Weights of a small image inpainting model.
Training: muon at rate 0.0072, 7000 steps, batches of 256.
Data: 42238 training examples, 42.4 epochs.
Rows from block 10, named by matrix and row number. Each number is 500 + 50 x the weight over its row's rms, rounded and kept within 0 to 999. All counts start at 0. Numbers have three digits each. After the name is the row's rms in percent of the matrix's.
# convs1: 3x3 conv (model.decb.1.0.convs.1.weight, 64x64x3x3), inputs 55-63, a 3x3 kernel for each
convs1.0 093:454414435438486438411404449464468568443500452467462428526483411476431518492460469457493455463560478452511454485539581504432466535482391512504535449425496464441440527526625536561606602530592444521417460508561441532491472441352461394507497475463
convs1.1 096:489475480532447507449537504457488439489527463495467454448517462508603450545545523555480612515467493573473565480481485548602523452520496433483476488559481448504461481493524449404471422434404580496543584509547503540540475478447469423516492436460
convs1.2 092:508513476492496464485497514507472506478452478502460479584514565520516524557459533436543435599559515485439499425462446487492527518542619378415512436566623477621737429481471450387439462470494377436495521565589548494578548500542551581622572599710
convs1.3 103:527550528509577537442461583540565585460516622411449550526541502452470530456549571459500498467464533558501463555513484561539482482539503515528555406460547375414514558473429496473513452471495476493501476476480578495510492496466500500531447491479
convs1.4 097:483470462431466430479459429497489478483429431463454501507520541500580606444525593480451537540535513575371433540574533478515545469441499555616683418485570327354460589511391587491405562509456526453526481476496478417459533566593495490569466408520
convs1.5 103:478541464473520429523530508566584545504536543471450510487407480442554572516550638479556506488513491512460446552510533481490495484485528416445521439515536467531597426398474509497467478594557510540484519501503531467483469532477474464454527433415
convs1.6 095:518455507442421449450454507586457556516478506574532503468513538571535530480464411556512548466441473574421496477544503515517440506544448533542555518514498577522478454499487474543534446455496487480603463447484533431479489540442476535461463506417
convs1.7 099:502477447489497534548453485431396528486487515520488458545489548474470509500505473601589425448460579465392627540362488552577434429513635540493488505502465441518533445529718440447611354395410484436467550496523454450587461527561518498483509462486
convs1.8 099:568607510508441538550500489445507520499484509561560482558539546507530597499397491432482526438474483442462446519474503458550536510553574498529542520530505567571566489541571483477514439498487505487483544456451534496474493458574511338508514490559
convs1.9 098:500464444537507505498523526470525483542579511511498470536495556419542474516536574547420372454333348397349339465555504493476509532477453588499455540448446548501542345390461417437421569445406519461492447470509444458518525458453487469408518532536
convs1.10 090:507503544525525512477418517515519566424467475481452470539553496473561485559600551450521481482507498487522470452581481435450452454494455436512487536588553510518472505504571520486485546514496490527568494561512516495468483457493453508480482478482
convs1.11 103:495543582482476566456461574484527610460494539478458617513514505612551518456503481558402468376363349457371476480525552532541542475521521520480468475531512483512533453447612410428415497422533497520492454448472472447447486523534435408513489478550
convs1.12 102:520492575518473547550539525567488529477463526500559544458509646557496512601512570502391429429452489398446504515490507493514476567494500461503530438461507460445482510491597498507497468484404454502428506491445487480503568549571469432493480483573
convs1.13 101:458427523508496493539460512552517480486430465475476538537499500527434506470500533492560455542573585507563380533454476494544567440513505565502451530472449525498481489439372450373463364450313407570414534560449437462470521519468503507455486500445
convs1.14 102:457470456452455434483465412515499473513475493487492442488507475520440461498476500422695310604564684326585544418546470519492478568454483481489492516504507532466447503526503501393502465441435428543569506473472535508433538534572500504460524470472
convs1.15 096:488468522453467503399433483540457483518525516520548563461500524572435500485527473651502585490454472600444595475474513461474461486532524525508515528551477513524464514499550470448444526377424532477561505515497536523581500534598513536447572525453
convs1.16 108:571519558496519508506486477520519521505519503512544549412514492484492575543530649523480559450466526517488534434449462482479465624631564433514497432474504465489478520452398568447391590482422527472419475454452523493536540472530553463469568471515
convs1.17 100:444545539425461547529515529508479517525482503649575554499467447564457388520374425540566625472470526548483496517458471469451462374428543512390403538459433560526546531434386503455421522496516516465575492515570440480559552461380553484383522558494
convs1.18 122:424465532547487506591542438582494427527462450444495518516537485530457457563492527473523544536503484508524506493511503508492492486502483508493493455461454481439502463497507479506496540476490478513506510463479507525508512511464497533497444475520
convs1.19 101:561479436524494471532497471491493445528465491503508411502444463458516498391531530385447570490570556473615502503495438454438439482543510426490587492490528510520519415477483405415487502607625471430578526521541558612547457496493451485510425467514
convs1.20 103:491471513527446481474501496508454430498537513456427482550558462396626489503378635642505370455563514385440599462524563470473543520499527532578504462527554429493510459439413582514459660463413445629413405462520473457478496548536478516544475444466
convs1.21 105:480506555499477489546561530509516488549513515459465425447534583493385561459502478506422407509464369410492454388462535443403451549521448460465486527449410651536501426531605479563502581552432445418505537527423540508425537497538557488448513504455
convs1.22 101:525550496519529529504515524476463501504495475522539540403468496570453456466450414536371385560436438557543592505482481463507473479511613519469474474412439512488568475494485469482401560445381565534432560599528507560514446484524527472530476486508
convs1.23 103:489532556447480605476473549585481553483372486603460499568519437486605449447526555522499517430426405498397494499515541480483489471391491524475490542396420548416460498487436519477494494496487510547554466516451453480478467473524434412433452461516
convs1.24 093:576536516560531527604580519491445524461487510490540484440567540485455552479518489535511423471482427437525574608571537610552535552466496514496543501471510519455500451416419561624466558533388457551450468560491426464470438515419555608506514550494
convs1.25 104:467493484484514510513441437431514633458540529475517448528474521532469504513506502434461533560511438657473381563542535461496412448407461498486438492464438592556557575567597401502603359488485561451631455476512599561445559461449488501538507564549
convs1.26 098:505480503527472475543498540540486402513586503540579493583513486579512462522540417440439504481468406498627433452500608448452525441432426455599713452490589395451493544486361522559529452554561488527506466488490555532446542523568441509581440476507
convs1.27 104:557515519539469481501490487451522593456496525482471476548487539527499500441492502435493463526546562444547502538542512520537526464483512588494534539471503545475551487523500457437488413455481499488487411517608478513492502448469467474567477524580
convs1.28 098:510521500447500501522552475588628555495552509526493510491587505510513528550534536434554470564558556414509434437476453523491495565502508458479449504479479483481431417487573466508519567469434375524523501505472518428387403443503508536585477470444
convs1.29 098:473460494516500494536480467521503482516473521493462497501490521557444546537500489425506415428510502401471419471479480519524481476471436463481455521482489456483462493506451528564537494438439495500452507589502467461451507486449530593419523483474
convs1.30 101:528518516559508509557519535499510545533485459522420490435487464395430476489471521525512598479463507475511570522491470478516509476492476579544560517468535529520625463496647404358491642444457519484450511506473504549540489458554482453487528487522
convs1.31 096:470428495445446500425472494473376543528428487567535536615450498527526460589493435562488535512471494486552578556509486517497490532523553575578581530474509525489527454441505491419512448424569551496541495457492444539537510562640408387541542437513
convs1.32 091:503493533500517464508533443508491472492441412483449435500478457473384559583539611560588585590614550486547519548514500535472524499519494550551493433422436380450451503506570546481502517401392504526480464517470475479491483529561458570555407463427
convs1.33 077:555578604552567609501516574547521543510505511474457476511496503480510424493498486412429448405418450426450476498447480541512486506566495557439485537415464492424482532495455513435466504474432442386439486508507429464483521462458492447475496451476
convs1.34 100:425479485530501521483500494577456339592512458569557485480545536498479577456476455524497561552423411554470615421473525457487558464527535411519584390491544503531544658467403522457424536449434536497531489444434487490613499522452538489362523521435
convs1.35 099:558611611516587593478533557648575585514487516446462555483406587435518474554516509577452523509465404543442575533483536428482468484490548486537584451474529454457520426495452440481443420443493584540518464521432514472480595484488443513458401425523
convs1.36 096:514499511485496506510477478493515458476523524519521526450564490555455575501643534513505512544549615509545508499500473515536523539532466465476477559550592606623624479455473490489513557534507466482404480484438518590587512487543439428487492635599
convs1.37 111:494447533476461546522539585528450487512447456510522539528506585538556411569476476561498491481496505456483448539552523514436422439373326468492507536491461542457378499451448535448471533456474511451492430459535472521548504467535476479511465461445
convs1.38 097:527491494488460500537556525493538546499472518481457453476522530508524539474496525510426537626555592504490586485524496531513531519465482436517510428540472386498443520469456473470452440426478529478483557484529515423482452467504475468534369404504
convs1.39 102:452474566492489480564567481457451506541516456557527505526465437611577364485548410580492530489459471473471547470457487457528571478517551507455474477377431570469516361419543439426480489426455493509463455488514457513546552493483465452515426478536
convs1.40 097:507536436514537497456485467460545507516560602460538516597478454484511491504535564487497570540492425568512563561557499482496513456452553489466507491458467465451467474448363590439460515515461513467585422543621568543527482497514441493514498476459
convs1.41 102:539483481596519430555455448422474578488567461571457490498523490475465443545525447510531515520452472512484478424503465453486448447455455497463503504518519456429488512449539532560417552453479554528559533535492580525454502510526488469526513559495
convs1.42 097:513521517473568541498512562472492379521602462511497453513525491510598490493502520499543532511524483574544515486516508434501499456459492534527470554533499574478423593440338523497498356538618484482485533462469526530498515494394469460462426514516
convs1.43 097:551477472519495515524564537393357390463413510525533564496457565543516495492462463518474451470517551508538482518495495505484503515486473545570534575572488512488467580542582431457470429429431527584544584544516487487461585581598562581569553577569
convs1.44 107:546472485511564476461464520545559516545523459537496553535620413606535457571566517441512378520556552507445524492507618524485551495547545469456537494464481579548542404404454403414405495416511473530521492509604515500532395436488450492502472504485
convs1.45 099:385442478475487471503500454503498536516518491521501501467504527457498502547512531463452475469493492468519438546507521534539541549539495443449463431446482496488501480433460371366467440403472492499493486442497519511503522505446503536481447529518
convs1.46 097:483477435552492474463555503501455396477496524469503458507517572503557586476499562549454587481479513630566502487487514535546564526507470523490521483482488476449505508490491507576507499550597481407495489423500509532532504464504488472496550501455
convs1.47 101:581529494556486468511480497490469395461392449497502552505576527502497468489499520519528495482532593487494558492531551526562592629633600258371421440524542542579592438426496459456472505481490516565504571551519468497499462384534505496595510476461
convs1.48 099:468541509444409460450464457461437506491481476483498508564489558437651454601504594466548392465547451443534554452542493448500576485426434523519449504455535466464567385424379509436397485566421457567468472571525472462402445455519505607540533547497
convs1.49 093:527520576465472510506468542554596548531477442481463510453520536455504512530500587442532536507532513541541511530535543558524447483477544608605543613581518532542482508561491507465503404456567560474512492463549501464473633575585595578572509427503
convs1.50 101:466479504527443529595433483494468604514483497560488507495498459494479502463498486333587489620601599463617363497511462433442502403469543477521590436497517401470534506454513507514478503465555384520531587516555562545494512503495500487517446476542
convs1.51 103:491481539518500490511528499460539467573592494515518491414498410470398433482477431479615531485514426517454571399490470482535538512525617505499458449461494476500563349470582380467459487386380477525524493516510440533671504447530478534592476488560
convs1.52 119:542505459489469498419476541435511536471492510509447377508514464521500549477477500556505515528493497494543536526514516492476509509495460489465510481442448523424427521472481524473509451494531482540509490480531481486456490457507484484509521543455
convs1.53 100:497544538491493507450516548495473553476431543585475604595527510437541499439489398490528532478480440481484479471462437522506488475480450498490466497492477486508466580514504478469502472456579499485490518487407506485500494468524505493473493495431
convs1.54 108:558510538634580534585513471458420516519474486431461511432568597389466540388455507500527499387432450502525517512460415528477450516520543379493625421541687384489590458442529478471533492498549530528481465496519520514486479519572450486528539535491
convs1.55 098:535492469509490465484431459516506408487506475542556530472489439439487439405440518518471412509514472467504498410454506473408435516465419513477621560464508625474447578484357497506392487519544481468431555514445491442388511507585478441543545503565
convs1.56 094:418525501475543521526562488481468493504492561483431439467528510422431467404404441529598511488566579572515501537525496540563565554543564527535543470499538505525521580507464503481615412502539522607498523591532511522510551510571483513505546508548
convs1.57 102:530404477477594404556518537450503448497589476483563522499588399607423545353550498585509399463488536436465562487447499663480437494682496500531460550540473494587540431590660441524518423489522480467462557476465462545566443536477497471511479541475
convs1.58 104:485514482507533502519502498489468466492579546486481426585484488525525524482590504509461520469433524496491511529506478500527552412456479548535450525542439455461403572497457521479370478435404546508478531428455476524478559524586564410413576487483
convs1.59 092:399425444454460496404476435462447528441464449516471385489520567517594494567527439420604494553577593440594601497520595465516545552473475510515507483478501493511503633670770641612638713651644485557535475516475531558523523503470541579502474511505
convs1.60 102:435510509488535548504502505636580461524493377495542401439630529527473515480585426452506497479488453514503451585541496492529518497482516601482498516507542550526521495408502396452527506557531412517520449514498514473537530449558500415617465442592
convs1.61 096:449453407456450487435444510493565436597571552408508458459536437478515500450523516421536573514486545587423412487516474468464456492439457443511552465441469606495452591590479565489600504587512401493506455546507575531486426468529474464508530432500
convs1.62 099:517492469430496455441481456445469525475477507454473457639450610500567496539506519589431465525448518452502508597534486493562521539519557615484488501461477467475525393448589466405459622461387645492476523486502458438542433456440443489480435481521
convs1.63 097:570522523550512531468492539569536513615544583552554508502461517497450579487516498576525444408512496545600566535526497457426455456454438569536525524467439533492417356382445397376432436403462517513437504540424456464506508576524518491423514479468