config.yaml
blocks_per_level: 2
momentum: 0.95
ema_decay: 0.99
Rows from block 6 of a small image inpainting model, named by matrix and row number. Rows with one number belong to one channel. Each number is 500 + 25 x the weight over its row's rms, rounded and kept within 0 to 999. All counts start at 0. Numbers have three digits each.
Before each channel's rows are labels from the 100 images, of 14848, where the channel reaches its highest value: "patch colour" is the nearest of a few named colours to the mean colour under the peak. Only what is clearly more common there than usual is listed. The data: capsule endoscopy frames (Kvasir-Capsule).
# convs1: 3x3 conv (model.mid.0.convs.1.weight, 64x64x3x3, each kernel summed), inputs 0-63
# convs2: expand pointwise conv (model.mid.0.convs.2.weight, 128x64x1x1, transposed), outputs 0-127

patch colour: grey
convs1.9:548503492497461460442529510505509511517497502506477500503466526493506490527492520499527549488478488479533474514538510551495499529514540523516493557487510512492506542494538488499535491474487549
convs2.9:448522507508522518487484512502497508510537495528526512492495525486509545476508544540535493492481502514499522514510459475454496519463512512493502476495482449487510480508478547518490483531535465453539507499491500509552505479499502538511509476502485466527474511531458510543511562482455520474500518498508506488463471512454495496485452505503478470525451497480473477522491445525534524506474

patch colour: orange
convs1.23:491514539534539535478480491489509488491507512484553523523540467537507501488533482525477478450533513511548522505463508481481524482503460471497553493501503487526518489517488536548499510520517519
convs2.23:501531491529544534509531520507510484422484536511499491511482518533517526518490488515435513443492511461486482519525477528478481477487504485513485517433449514497443467496499433471504503501528481535488477493527529516505465502502497483471509530498482451507473491459515504500505499495487503488518517457497529479501511481465459501515508526494475461537516476476535508517510530509508505515502

patch colour: orange
convs1.26:490481532518538544503491485493519490503507490473527510505539495539502481473538487538487476453530524534524540497458521460492523478494488488487548497530518472542527488525491534529484515540513511
convs2.26:493499485517501491518530500530490488446465533502481532518484535532509515516488500497442509480493449485511462495528528541499500477510525470485502521463511491488444502466510448457500478458523496515522460487495503547477478522474511439490496531469494500475503518458546481471504476487509515522511501452513552480532506499509472495519526515501513518511558475477519497504487552518501506478491

patch colour: grey
convs1.46:495507514517483477476500479520497490475472527473514504512481514499481531500485534507512546506496485472508481558505530500484506518536511549513512551478484474504496513473526501557548505508557558
convs2.46:485494495520512501484499495501479495498506473520500494483480519481504530498501530514518496530482504493466497486527465481490482498481515517496490521492483475486505454507487515537518483494545521435534473492467534500485505507485471510507470507474556436549460500512460500491550575490498505477546541505513532544465496514439502465480502502524459491504471472468509506549505456513514535488499

patch colour: orange
convs1.24:476513533508544543484494483506494487499534491486542531508526487543488479475523479544504471440526516522516541486479510489478511488494476474485559496509530488556523504520491517535501510519485520
convs2.24:537503464505447482485487484499493512454434523523488510526482506520496518524477506449468516531495489463511448488524516508580494525516513520486488532505529513518488510492512466498528472470529523485527488498508517485459486530483473449500481497461509511515493512479546528481511491539564488500548516476513492494478548481524474512498509491517470517458531480472515497495506527505484494467490

patch colour: orange
convs1.57:487500545533542541488488484507518494500512496491527524507527493534494486488537479539492465452529521517523553495469509477490522477487480473473548501519515479536538484531487548530494515532501505
convs2.57:511485465495460493489520493533507514469444529503501540519470521536519505522485510471448522499475467442496441501526523511539486500494505512484506544498510487531487518481513451473522480453521503493532471473504502514473469526478473442477515525481488517509498502481555508467499496511537509515509514467524539486493505504518464518513532512505498517499545477467504479490478552506513515447470

patch colour: orange
convs1.51:496484543523532537502468488499527484503500511503522517517527493549495482497530487546478469456533522531524534501472510480489523461487484484487558482535508464526531473521502542521482513528501520
convs2.51:497483479496474499478517503522512515464462512512510537516458511540518498512480502464457499488474470445515454510524507527525500495511503508489493510501509484512471533449497468448506488432495506490532475488526484494492471512483479433482519525479489509490512508453535510459474485481521512518499504471491535447514499492516450515510519509507513529512562486477506481462493558492511511456475

patch colour: orange
convs1.63:475494532547541540483484478498500492497521505487535504507525485527490485506549491532487479453532509522532529492452513483494541471492470495488560487523512479537522476527495521526485515543508512
convs2.63:500507519506540515519552531529527494459506521520485525507484525540528486527494498550451482453490471481508494510513502522453483457498507492501500503446468491493441499484522443452476497473517487531510455508518503568506471486484524474478515543484499478495485532478513471485497491485466529507491500467488556500551487498474473495513510536479520496530538506495501509523498528504517505503495

patch colour: orange
convs1.52:500509533530527551485479486496513474499535501490533528518529473548492478489541489529497469463520525513521525483461512483490542467490475486485540496522519482539514458519492535539499512537502517
convs2.52:506496495517530510501539490525500486457471539502469531523488526534501504531495493489444484468484459457528453504529521527491477471505521504480512530454483500506426495497505448456510495460511519510519452496500514552476483518483501446506475539470499487511490509478518484448510485499504525496515503461533540481532506486484459495516539510482497507504548488487520521510496539493513478474491

patch colour: grey
convs1.45:536530493494477463445514491522501504490469504525503482512482494474480497529466546512518523508478508504513462508536490498499489524520558514539464541484502496516491520477546486491558512490497554
convs2.45:511480487509494483488482470498474504500501463497506483474479487477473545493511510503550499557498523487475495493527451464538505516506503515508503500486497498487526465500492527551502498529527505440544500482487542464500505492480462513527462484490549471555459483541467508526542564508518494467519530518512474506438498500480503497478484509513477487496460492477518495541504442506509512510516

patch colour: orange
convs1.3:503481546507546536510488487496519490495526502480519522514521476561506474484528502541503479451514524535525537492473488490471521472487477484481528503523531495555522510520479538522480510546480502
convs2.3:534485475491443473473483474499503531482447517514512530528464506527491496516477506457467526526483480463522445498520523504577492531519506520492493506521547505536506524466515496507512482453513505481538487502497501495492483522465466443514494503460499528508501496479545509468503496507551496531529509481521506475477524489529484523498508490514494537467539470460496484479486539513488506458480

patch colour: orange
convs1.2:487501532539512555485486483496496467493519503478529516515528483552482491502546482540493478453534514520531543495475521473498520488488478488485543495518509478541529480535507535526483514541506510
convs2.2:507518486508519498492532515515504501433457538523466532524488507545515502528470484502450490446491468450518453508526501537487503459505510501471491521450481485494448492483516437468509506472528519505504469492511502534477464519474512455494496550473497487509491507464530480448506488491501518509505495470516539483526520492483456492513530513501496500519545499482530487508502551510508504506508

patch colour: orange
convs1.12:484489536521529543483488485488510487487519501471531523520535490547492490509545478540493465453536517525541546505466517492473536488486466479489528506521518490544518490522496535521503503531508526
convs2.12:516515484496517510494522487509491502427466529522510529514482499546516515523493495488447519487479483453497457492523503530519474474483501491471478524469469498498458486467519432481514487456509511517506450495516537515500482518479503476488495543469502476531487497466538498449535502501519534508516508449510547495510526490472453510517522521497491497519543490464525479518500542533487519472512

patch colour: orange
convs1.61:490532523484502548472465489491496488483510508505522519548561542530493495483508491495464563439510501512500521513521505482496541516523482483516514535490513481474509495516507520534472489521527546
convs2.61:506511460516511526508502504467477486470485508502483522514496509485477569488520511467474518498491510499501481517539498516474481518476497484492507549481478509509483463548476486495529509485539533481500471519464514501492520522483513484551459536493481475537492492504488534515552559497463463477538475499516468499466534506463477482465501469568446496482504462480521509545488489524511517477499

patch colour: orange
convs1.42:500492542517538546512488495490517491491538501484519530505532496548503482503540470530493475463514504522536539490462511476470537470497470469489548502514523482539523477518485524531482515544501509
convs2.42:502496497504495497501517487530502509474489532511493511523467515524517496515483503488450512486465463454524478509517523526506477500492526496462482498483515460510458506462511479442512476448517490497518451476514493558495475528480508450505512533498485511492509523463559496465505477486496538554510510452527544478514486488506456509532520510536503513500550481473476489486490553516507491452482

patch colour: orange
convs1.53:483505537541538543508475485486504485502514499468530505509513492528492479496542479539500469443538516506524542497483518477477524479485471488508547495528523476536512488533497542529489528544498508
convs2.53:498506493514497492492537483526517501438469526543487536512490505545521486526461489503436503472489457468524455505525503520487484476487511482485482506452476457509453518483514447451500479466510516513510467500512489567480469513478518456477498533486502495492512532477519486447504477511497534527512505456504539480542499482493476512508535497508511515496552498473503507507484528524500508497480