{"horizontal_flip": true, "hidden_act": "leaky_relu", "optimizer": "muon", "learning_rate": 0.0072, "max_steps": 7000, "epochs": 42.4, "lr_schedule": "constant", "weight_decay": 0.04}
Rows from block 10 of a small image inpainting model, named by matrix and row number. Rows with one number belong to one channel. Each number is 128 + 24 x the weight over its row's rms, rounded and kept within 0 to 255. All counts start at 0. Numbers have three digits each.
After each channel's rows are labels from the 100 images, of 14848, where the channel reaches its highest value: "colour at peak" is the nearest of a few named colours to the mean colour under the peak. Only what is clearly more common there than usual is listed. The data: capsule endoscopy frames (Kvasir-Capsule). In brackets: how many of the 100, against the usual share in percent.
# convs1: 3x3 conv (model.decb.1.0.convs.1.weight, 64x64x3x3, each kernel summed), inputs 0-63
# convs2: expand pointwise conv (model.decb.1.0.convs.2.weight, 128x64x1x1, transposed), outputs 0-63

convs1.49:133146122123116168139120077119147118133122120111136128123128136093180143104094088099178143170124143131144104173102136120148111124066136092120142131119137127134152131138139139145144187124127182
convs2.49:112157135105158144089116121125107145056101128131132141133124132133087147104139148151154151125124086150152098123101175122152124102138154152115103142125128091126166111116133163151094176133151167
colour at peak: pink (31 vs 0.3)

convs1.35:131144123082116106129132116090136113106135126123156157131145096157080106142119099162129120115122110173129134100111141131148174107152121091102139104113142160148089152193163126127122127079131108
convs2.35:121163133135155154174101157136157122181099124144151122142155110118176122148140186127152168107098149140099102078099099140088110126130138112142139137146121113122103092111164116127140141164134116
colour at peak: pink (35 vs 0.3); yellow (25 vs 0.3)

convs1.36:115136134154185136164148122138112134118104127118089122131145139174144174155133134102128129151150134150128101148155104089099152104134109122110139104100091117111116131124137170175141202128120147
convs2.36:136150119126067103112140134112119128096133150087109107142123090130110128087139104129141125178104141130157138145111106159104135094115141091126111145133131101109125155150117119120119112121111102
colour at peak: grey (29 vs 11.9)

convs1.29:121127110086135124158160161141129112149141126144132120136102144145122108132139182135108147129135131137108103118226116117130170109107117211125121138118131142126120110119125137083111106122120124
convs2.29:122122181136146102106162119121064148146101126111122101130163135090166135121119128101128155166105097122149129153116157150122149130151121071169172156145126097130123168135136149162119137109118130
colour at peak: pink (51 vs 0.3)

convs1.21:069122142126100115115107089102127154155158130162141161128174134142150103123110121127129161118175140066116156123139102116144129125129080128143121139167104115138115135145121121071092126149107133
convs2.21:154109148105145107144116192118140114134142159141092130127158111138127143141118101116126109090134161105139133088135141130078132133132097120086116126120104101135142115088110120111132147102155129
colour at peak: grey (40 vs 11.9)

convs1.63:105124114153142101113128128131082121166145118153137168112149134117127124130141167124090143130143146089101124110119105148140131138147097112099118143098109121146087169150178129146101128042113128
convs2.63:123112109113105134121125164141108118174133144150136147128125153113152068155098114128075142136153148135105148105110116085104090105170169122122128114135138134147146151136104176084123122160114198
colour at peak: grey (54 vs 11.9)

convs1.33:104093113088115111118127090099124106100108116109113103120147135098118127098104106131134101101108133104112123115083135095129135130046115106124135092141134085107114128174132120080130111112099110
convs2.33:128145160165169128136148152135138130124120150177131141139168165140072126112146148146115089138124170142156142128136163154140153119166142138141122129153136133127164157145141105146166154139131142
colour at peak: black (89 vs 0.9)

convs1.16:144122110118141110120115088117154132107108116122170106141112125141098117115108152135132137095159181118125130156115168079109161166127092101090166124088170103125123116148156156134141097095106140
convs2.16:096144139156155147144196152171147144115135113094089155116112123129077083116106092107093137152159127118152104157137112095126135140101139148118121152168153169123166167126122150084109113125122168
colour at peak: orange (61 vs 16.3)

convs1.34:163123152138156134098123101163148098117079145132127129173128154131112130116127102099172097142131098126172074126124108118059125107104172098127139128094131114157145136115135128145119131104131103
convs2.34:149125121100145165097119109128124106133161108128175113123139151120135136156179135171119090181124111113145133139104129096106101147096099136146141094121115123179116109108190116171121113114147123
colour at peak: grey (51 vs 11.9)

convs1.40:132104124120141084128120112145112125133141132111123127142097115139164160122144172132111125141105124104141155137168105132147160142213078190118108107090130134146125136120152142146136100101161114
convs2.40:118164105105122114151148138117098113136137137109148113188126150106098122118145147150171081160147120106123143132127147138189124176134204087118101129147161107091142134108136125131129146091109152
colour at peak: grey (52 vs 11.9); pink (35 vs 0.3)

convs1.37:124093172096108125118132113181107149147117140139143081150101132110131109103102100137113098133117177130179136121135110119148154107127141123179096106152076126115115135142122147117079106104117108
convs2.37:144132138151114133117083108096109091117118117130151129174098111140117111136120156094114110126099137120145184109082140100139138124123125133139117142133134108140180147105107127177125132158166117
colour at peak: grey (32 vs 11.9)

convs1.2:107148139137097089155109121153136137138131153128128131133139129117171137158131109115080112126154138159119135157133119110127090170103117112093123081116126126158135083122110157129130157083139207
convs2.2:113146128162123131127120108125153151068094133140106151098135169121089119138176124143138122142111123136132133154121118151165136132162112069135112127150108168132109063137119142105128140100128028
colour at peak: yellow (40 vs 0.3)

convs1.25:131135107111131116118111114170099074132132121126114133129108126124098130145148148123137137105045078172147103140120093093116134139127112133122142124064160092093139135104135135120101131140157146
convs2.25:153121126100119110119120136120127106155114132167065126184120107159099095086092099122134228132132136176150135125115131137148110097147181111131144173133129147130137143086096114147158185173118106
colour at peak: grey (32 vs 11.9)

convs1.26:151131146120114133134134124086129112118111133125111132139105144101109130097126130150145136134005109145131117134141078181143080143121113119138133128109134124096128112133146142102101145137128139
convs2.26:104109140157110116153124116135130147082147184110194134095155163106099157145116122083144057140112136107109110149110133095131129172090119123114139115127143148109135094131137117098123107074115094
colour at peak: grey (34 vs 11.9)

convs1.17:125116118093135122113105140131104102110134131166120164144086164125118126148131116138154118121095078168123153143100106113145088092121120121102137127110165118129148183132167081158085110097143113
convs2.17:134123133122131123118148138163146084131135155134136165125140094141131176127089169135120096147118095142097101098142115129144121185176136129127097141134123106158128159114145093114154097069111103
colour at peak: grey (39 vs 11.9)

convs1.43:137145136137107108154141101136157134114136165118134124126144137124159154071108108110138129147166144144142144165101144121109072168095096116102120139116146108151100137145089127129125156112154202
convs2.43:145092137146128138115152144133161115088084150117121123065132123143095160151103117098128111096105137114134093150142123098106145146140157124094138138111145089121151147141137136123102102147156195
colour at peak: orange (38 vs 16.3); yellow (26 vs 0.3)

convs1.19:127098151148090079115133122127101137121121156143111109105117133160095116115115127149114122164120129095128166159102103107135119094132206145100089184126115112157141105124110110140106135119159106
convs2.19:128097095110111138136093087148146148144107104131163126163134138136154161102082151096147166141113106106127122098097118138172127112129209132097092107135130145126121130162128140157120071132124125
colour at peak: grey (45 vs 11.9); pink (25 vs 0.3)

convs1.15:127148137149146110128121061150177124130095139117118137116150139098185219128100137137145121155122152131092121128118110125113128105148125126128099147095169126114136118101144126156118138104150145
convs2.15:113125161138111123130175136129099117120134137078159130132148148084126128112099144132123119123111133147160097113130154125107096098154111110153137112150115093126074137087132086184182146106127121
colour at peak: orange (65 vs 16.3)

convs1.38:142142124153170107202123108074121092081131160145136095134117141127103103087114126136116094111128112143176130121156154113124123137130133123154142110137152092134105115137123138165133098093126091
convs2.38:103111127150149123125107111130166139155116135109126125117126158134120151108106131114153121120139125138115141095130094119117156139116149140164118162083119159141151105106125122127132100125160146
colour at peak: black (92 vs 0.9)

convs1.60:053125171177149120112085116115147165152121129132127114076154096130138166123137120101115112125082126107109148110128118152159170102111095128150115136135129122156108136133129143105151164110118138
convs2.60:127155091137151164145170142143164154149140101110148134106129132145096082126140108117136132126162137125154105132164112178156142104088090171117110108145090130137149132137154155128140093108134174
colour at peak: grey (42 vs 11.9)

convs1.47:125137134119132131120108146129139144122122153136143107144136157131084133167114087146051109070139160134136133118130127111127140083111118122109139096130150106143129094140094138150199101096150119
convs2.47:142151136186131121106156120136141109150154141124131145124138165122147088158189124146093073148116160117102109132147159148074099100170093120164121147105102140151119122135120079147142114117111040
colour at peak: grey (41 vs 11.9)

convs1.50:152116152154130107091130105086140106119102156136143146163050125135137121139144096116143147122074093109116143138157105141163108104124085095142131092153149125137127113122146108155091119127158125
convs2.50:167104133204110089124132116116121146118111110121096110122178099162141134105126096135162121098113150146130131106116113111150108140137058146151127131104148115108119105198097103120131122148146120
colour at peak: grey (29 vs 11.9)

convs1.57:144113133112119137126121116093129107136126099152145134071149104167112103120128125137103124119103134092148157138124112094124136095087154186180098125084111082098133155127134121117165163147124114
convs2.57:122137144129119146131134164091120116133140113132126111167134149112109174131148138118108106113145091107134114126104168107150126099114131140104133129137159138127139138138125113144101102085136152
colour at peak: grey (45 vs 11.9)

convs1.39:133114094104122163133144116110175132123120128118103099178146148142128126144110104112114119091116141107132125149133140119165117152107061103120212106137160120148108140136130119130130101073121116
convs2.39:112123110109182119153168144164166149152171148125105159097066092136137136132133118135112114120124111124154140109120137105134129164112147161134148127098090168158135163119147127089122135148117132
colour at peak: orange (38 vs 16.3)

convs1.10:145111127135141147140118143143102121159118144144120135133125116146062151134111164104144136138134121110092136134146104134127122065054140172150148122161134065100135098131115159120104139140141110
convs2.10:119132151091107166139116097148116153129106111147109165110162098114138135111116111143101103154121094102116122123110193155149142108110137132095079111104104125160111123158108125073104174137104136
colour at peak: grey (39 vs 11.9)

convs1.6:122134153143140071122130084141119126163122111109117130146134112145116130135210140094141138125142139144129136129147110138134098194111091099109137148124064176140129137099148129127127151117119112
convs2.6:100104161103117112141070101139090139071148121169162112128110155097144140129117112134131125129126141107159158163131110093096125137145147117131141126117115128115063165101151143105132138123151144
colour at peak: grey (62 vs 11.9)

convs1.7:118099131132132116210109138089090159114112081112102121154126107116126105133099156108056127089100155136150124098138128089134116116126103137135166143150118119117135132116096130142133126103119129
convs2.7:127101155098145162129153152146158141117150114124121133096143108126122136123161144159097108122154108100135148130145141124147148114089096159137116140194158135144134128156128135096088121107118152
colour at peak: black (57 vs 0.9)

convs1.18:115129135172162136116117116116128140139115130115138089095126129151180111100077136122142135112106107120121092132150116116150121147196123153144164122142164145099158098138098147158119065114125114
convs2.18:177132136166137099117143154145154109113135122149131082121126147159127141099128142095151118128123133134101110121135092151132127110127120142147123101112136177119146146142135143131123172144117120
colour at peak: yellow (33 vs 0.3)

convs1.48:127126141136127088134117076116125146158122136111118140165161150151107114133134158090161138111108167124118112138187093121113097108089093129148134123134113125136138147089107174115109126063114147
convs2.48:144148158151132161136154140158125146123111075171134151137150138094154142101138205163153131112106137119154117142105161150126152141151112127098133136140134110162087139135095109120087098099113103
colour at peak: grey (58 vs 11.9); pink (32 vs 0.3)

convs1.62:098099165154123146127106105086157156150111097112137124146160117142140109126119095127123147135196180100129120114104123106103119078112126114163140123125113118143126149097102166121164127096135090
convs2.62:126103120102130150122116084093161097117122106106094114133140136104125091121065100153110140145151110107143162089110146116110128125075112149132115138140137154133127149138122130116158124158119132
colour at peak: grey (44 vs 11.9); pink (43 vs 0.3)

convs1.61:126134155148137133131147079122138115127133168129123119136111103130103112107136099110142130116101120134144157160130088105087137121099142109110152119172156079105187123072140116128094119185128105
convs2.61:106174138104121143110141132141122089119168110092158161145099182064109093132144100175087123109137107073152146178123138131102118121111171147119141129121119149158150149132129123157099115124140099
colour at peak: grey (47 vs 11.9); pink (43 vs 0.3)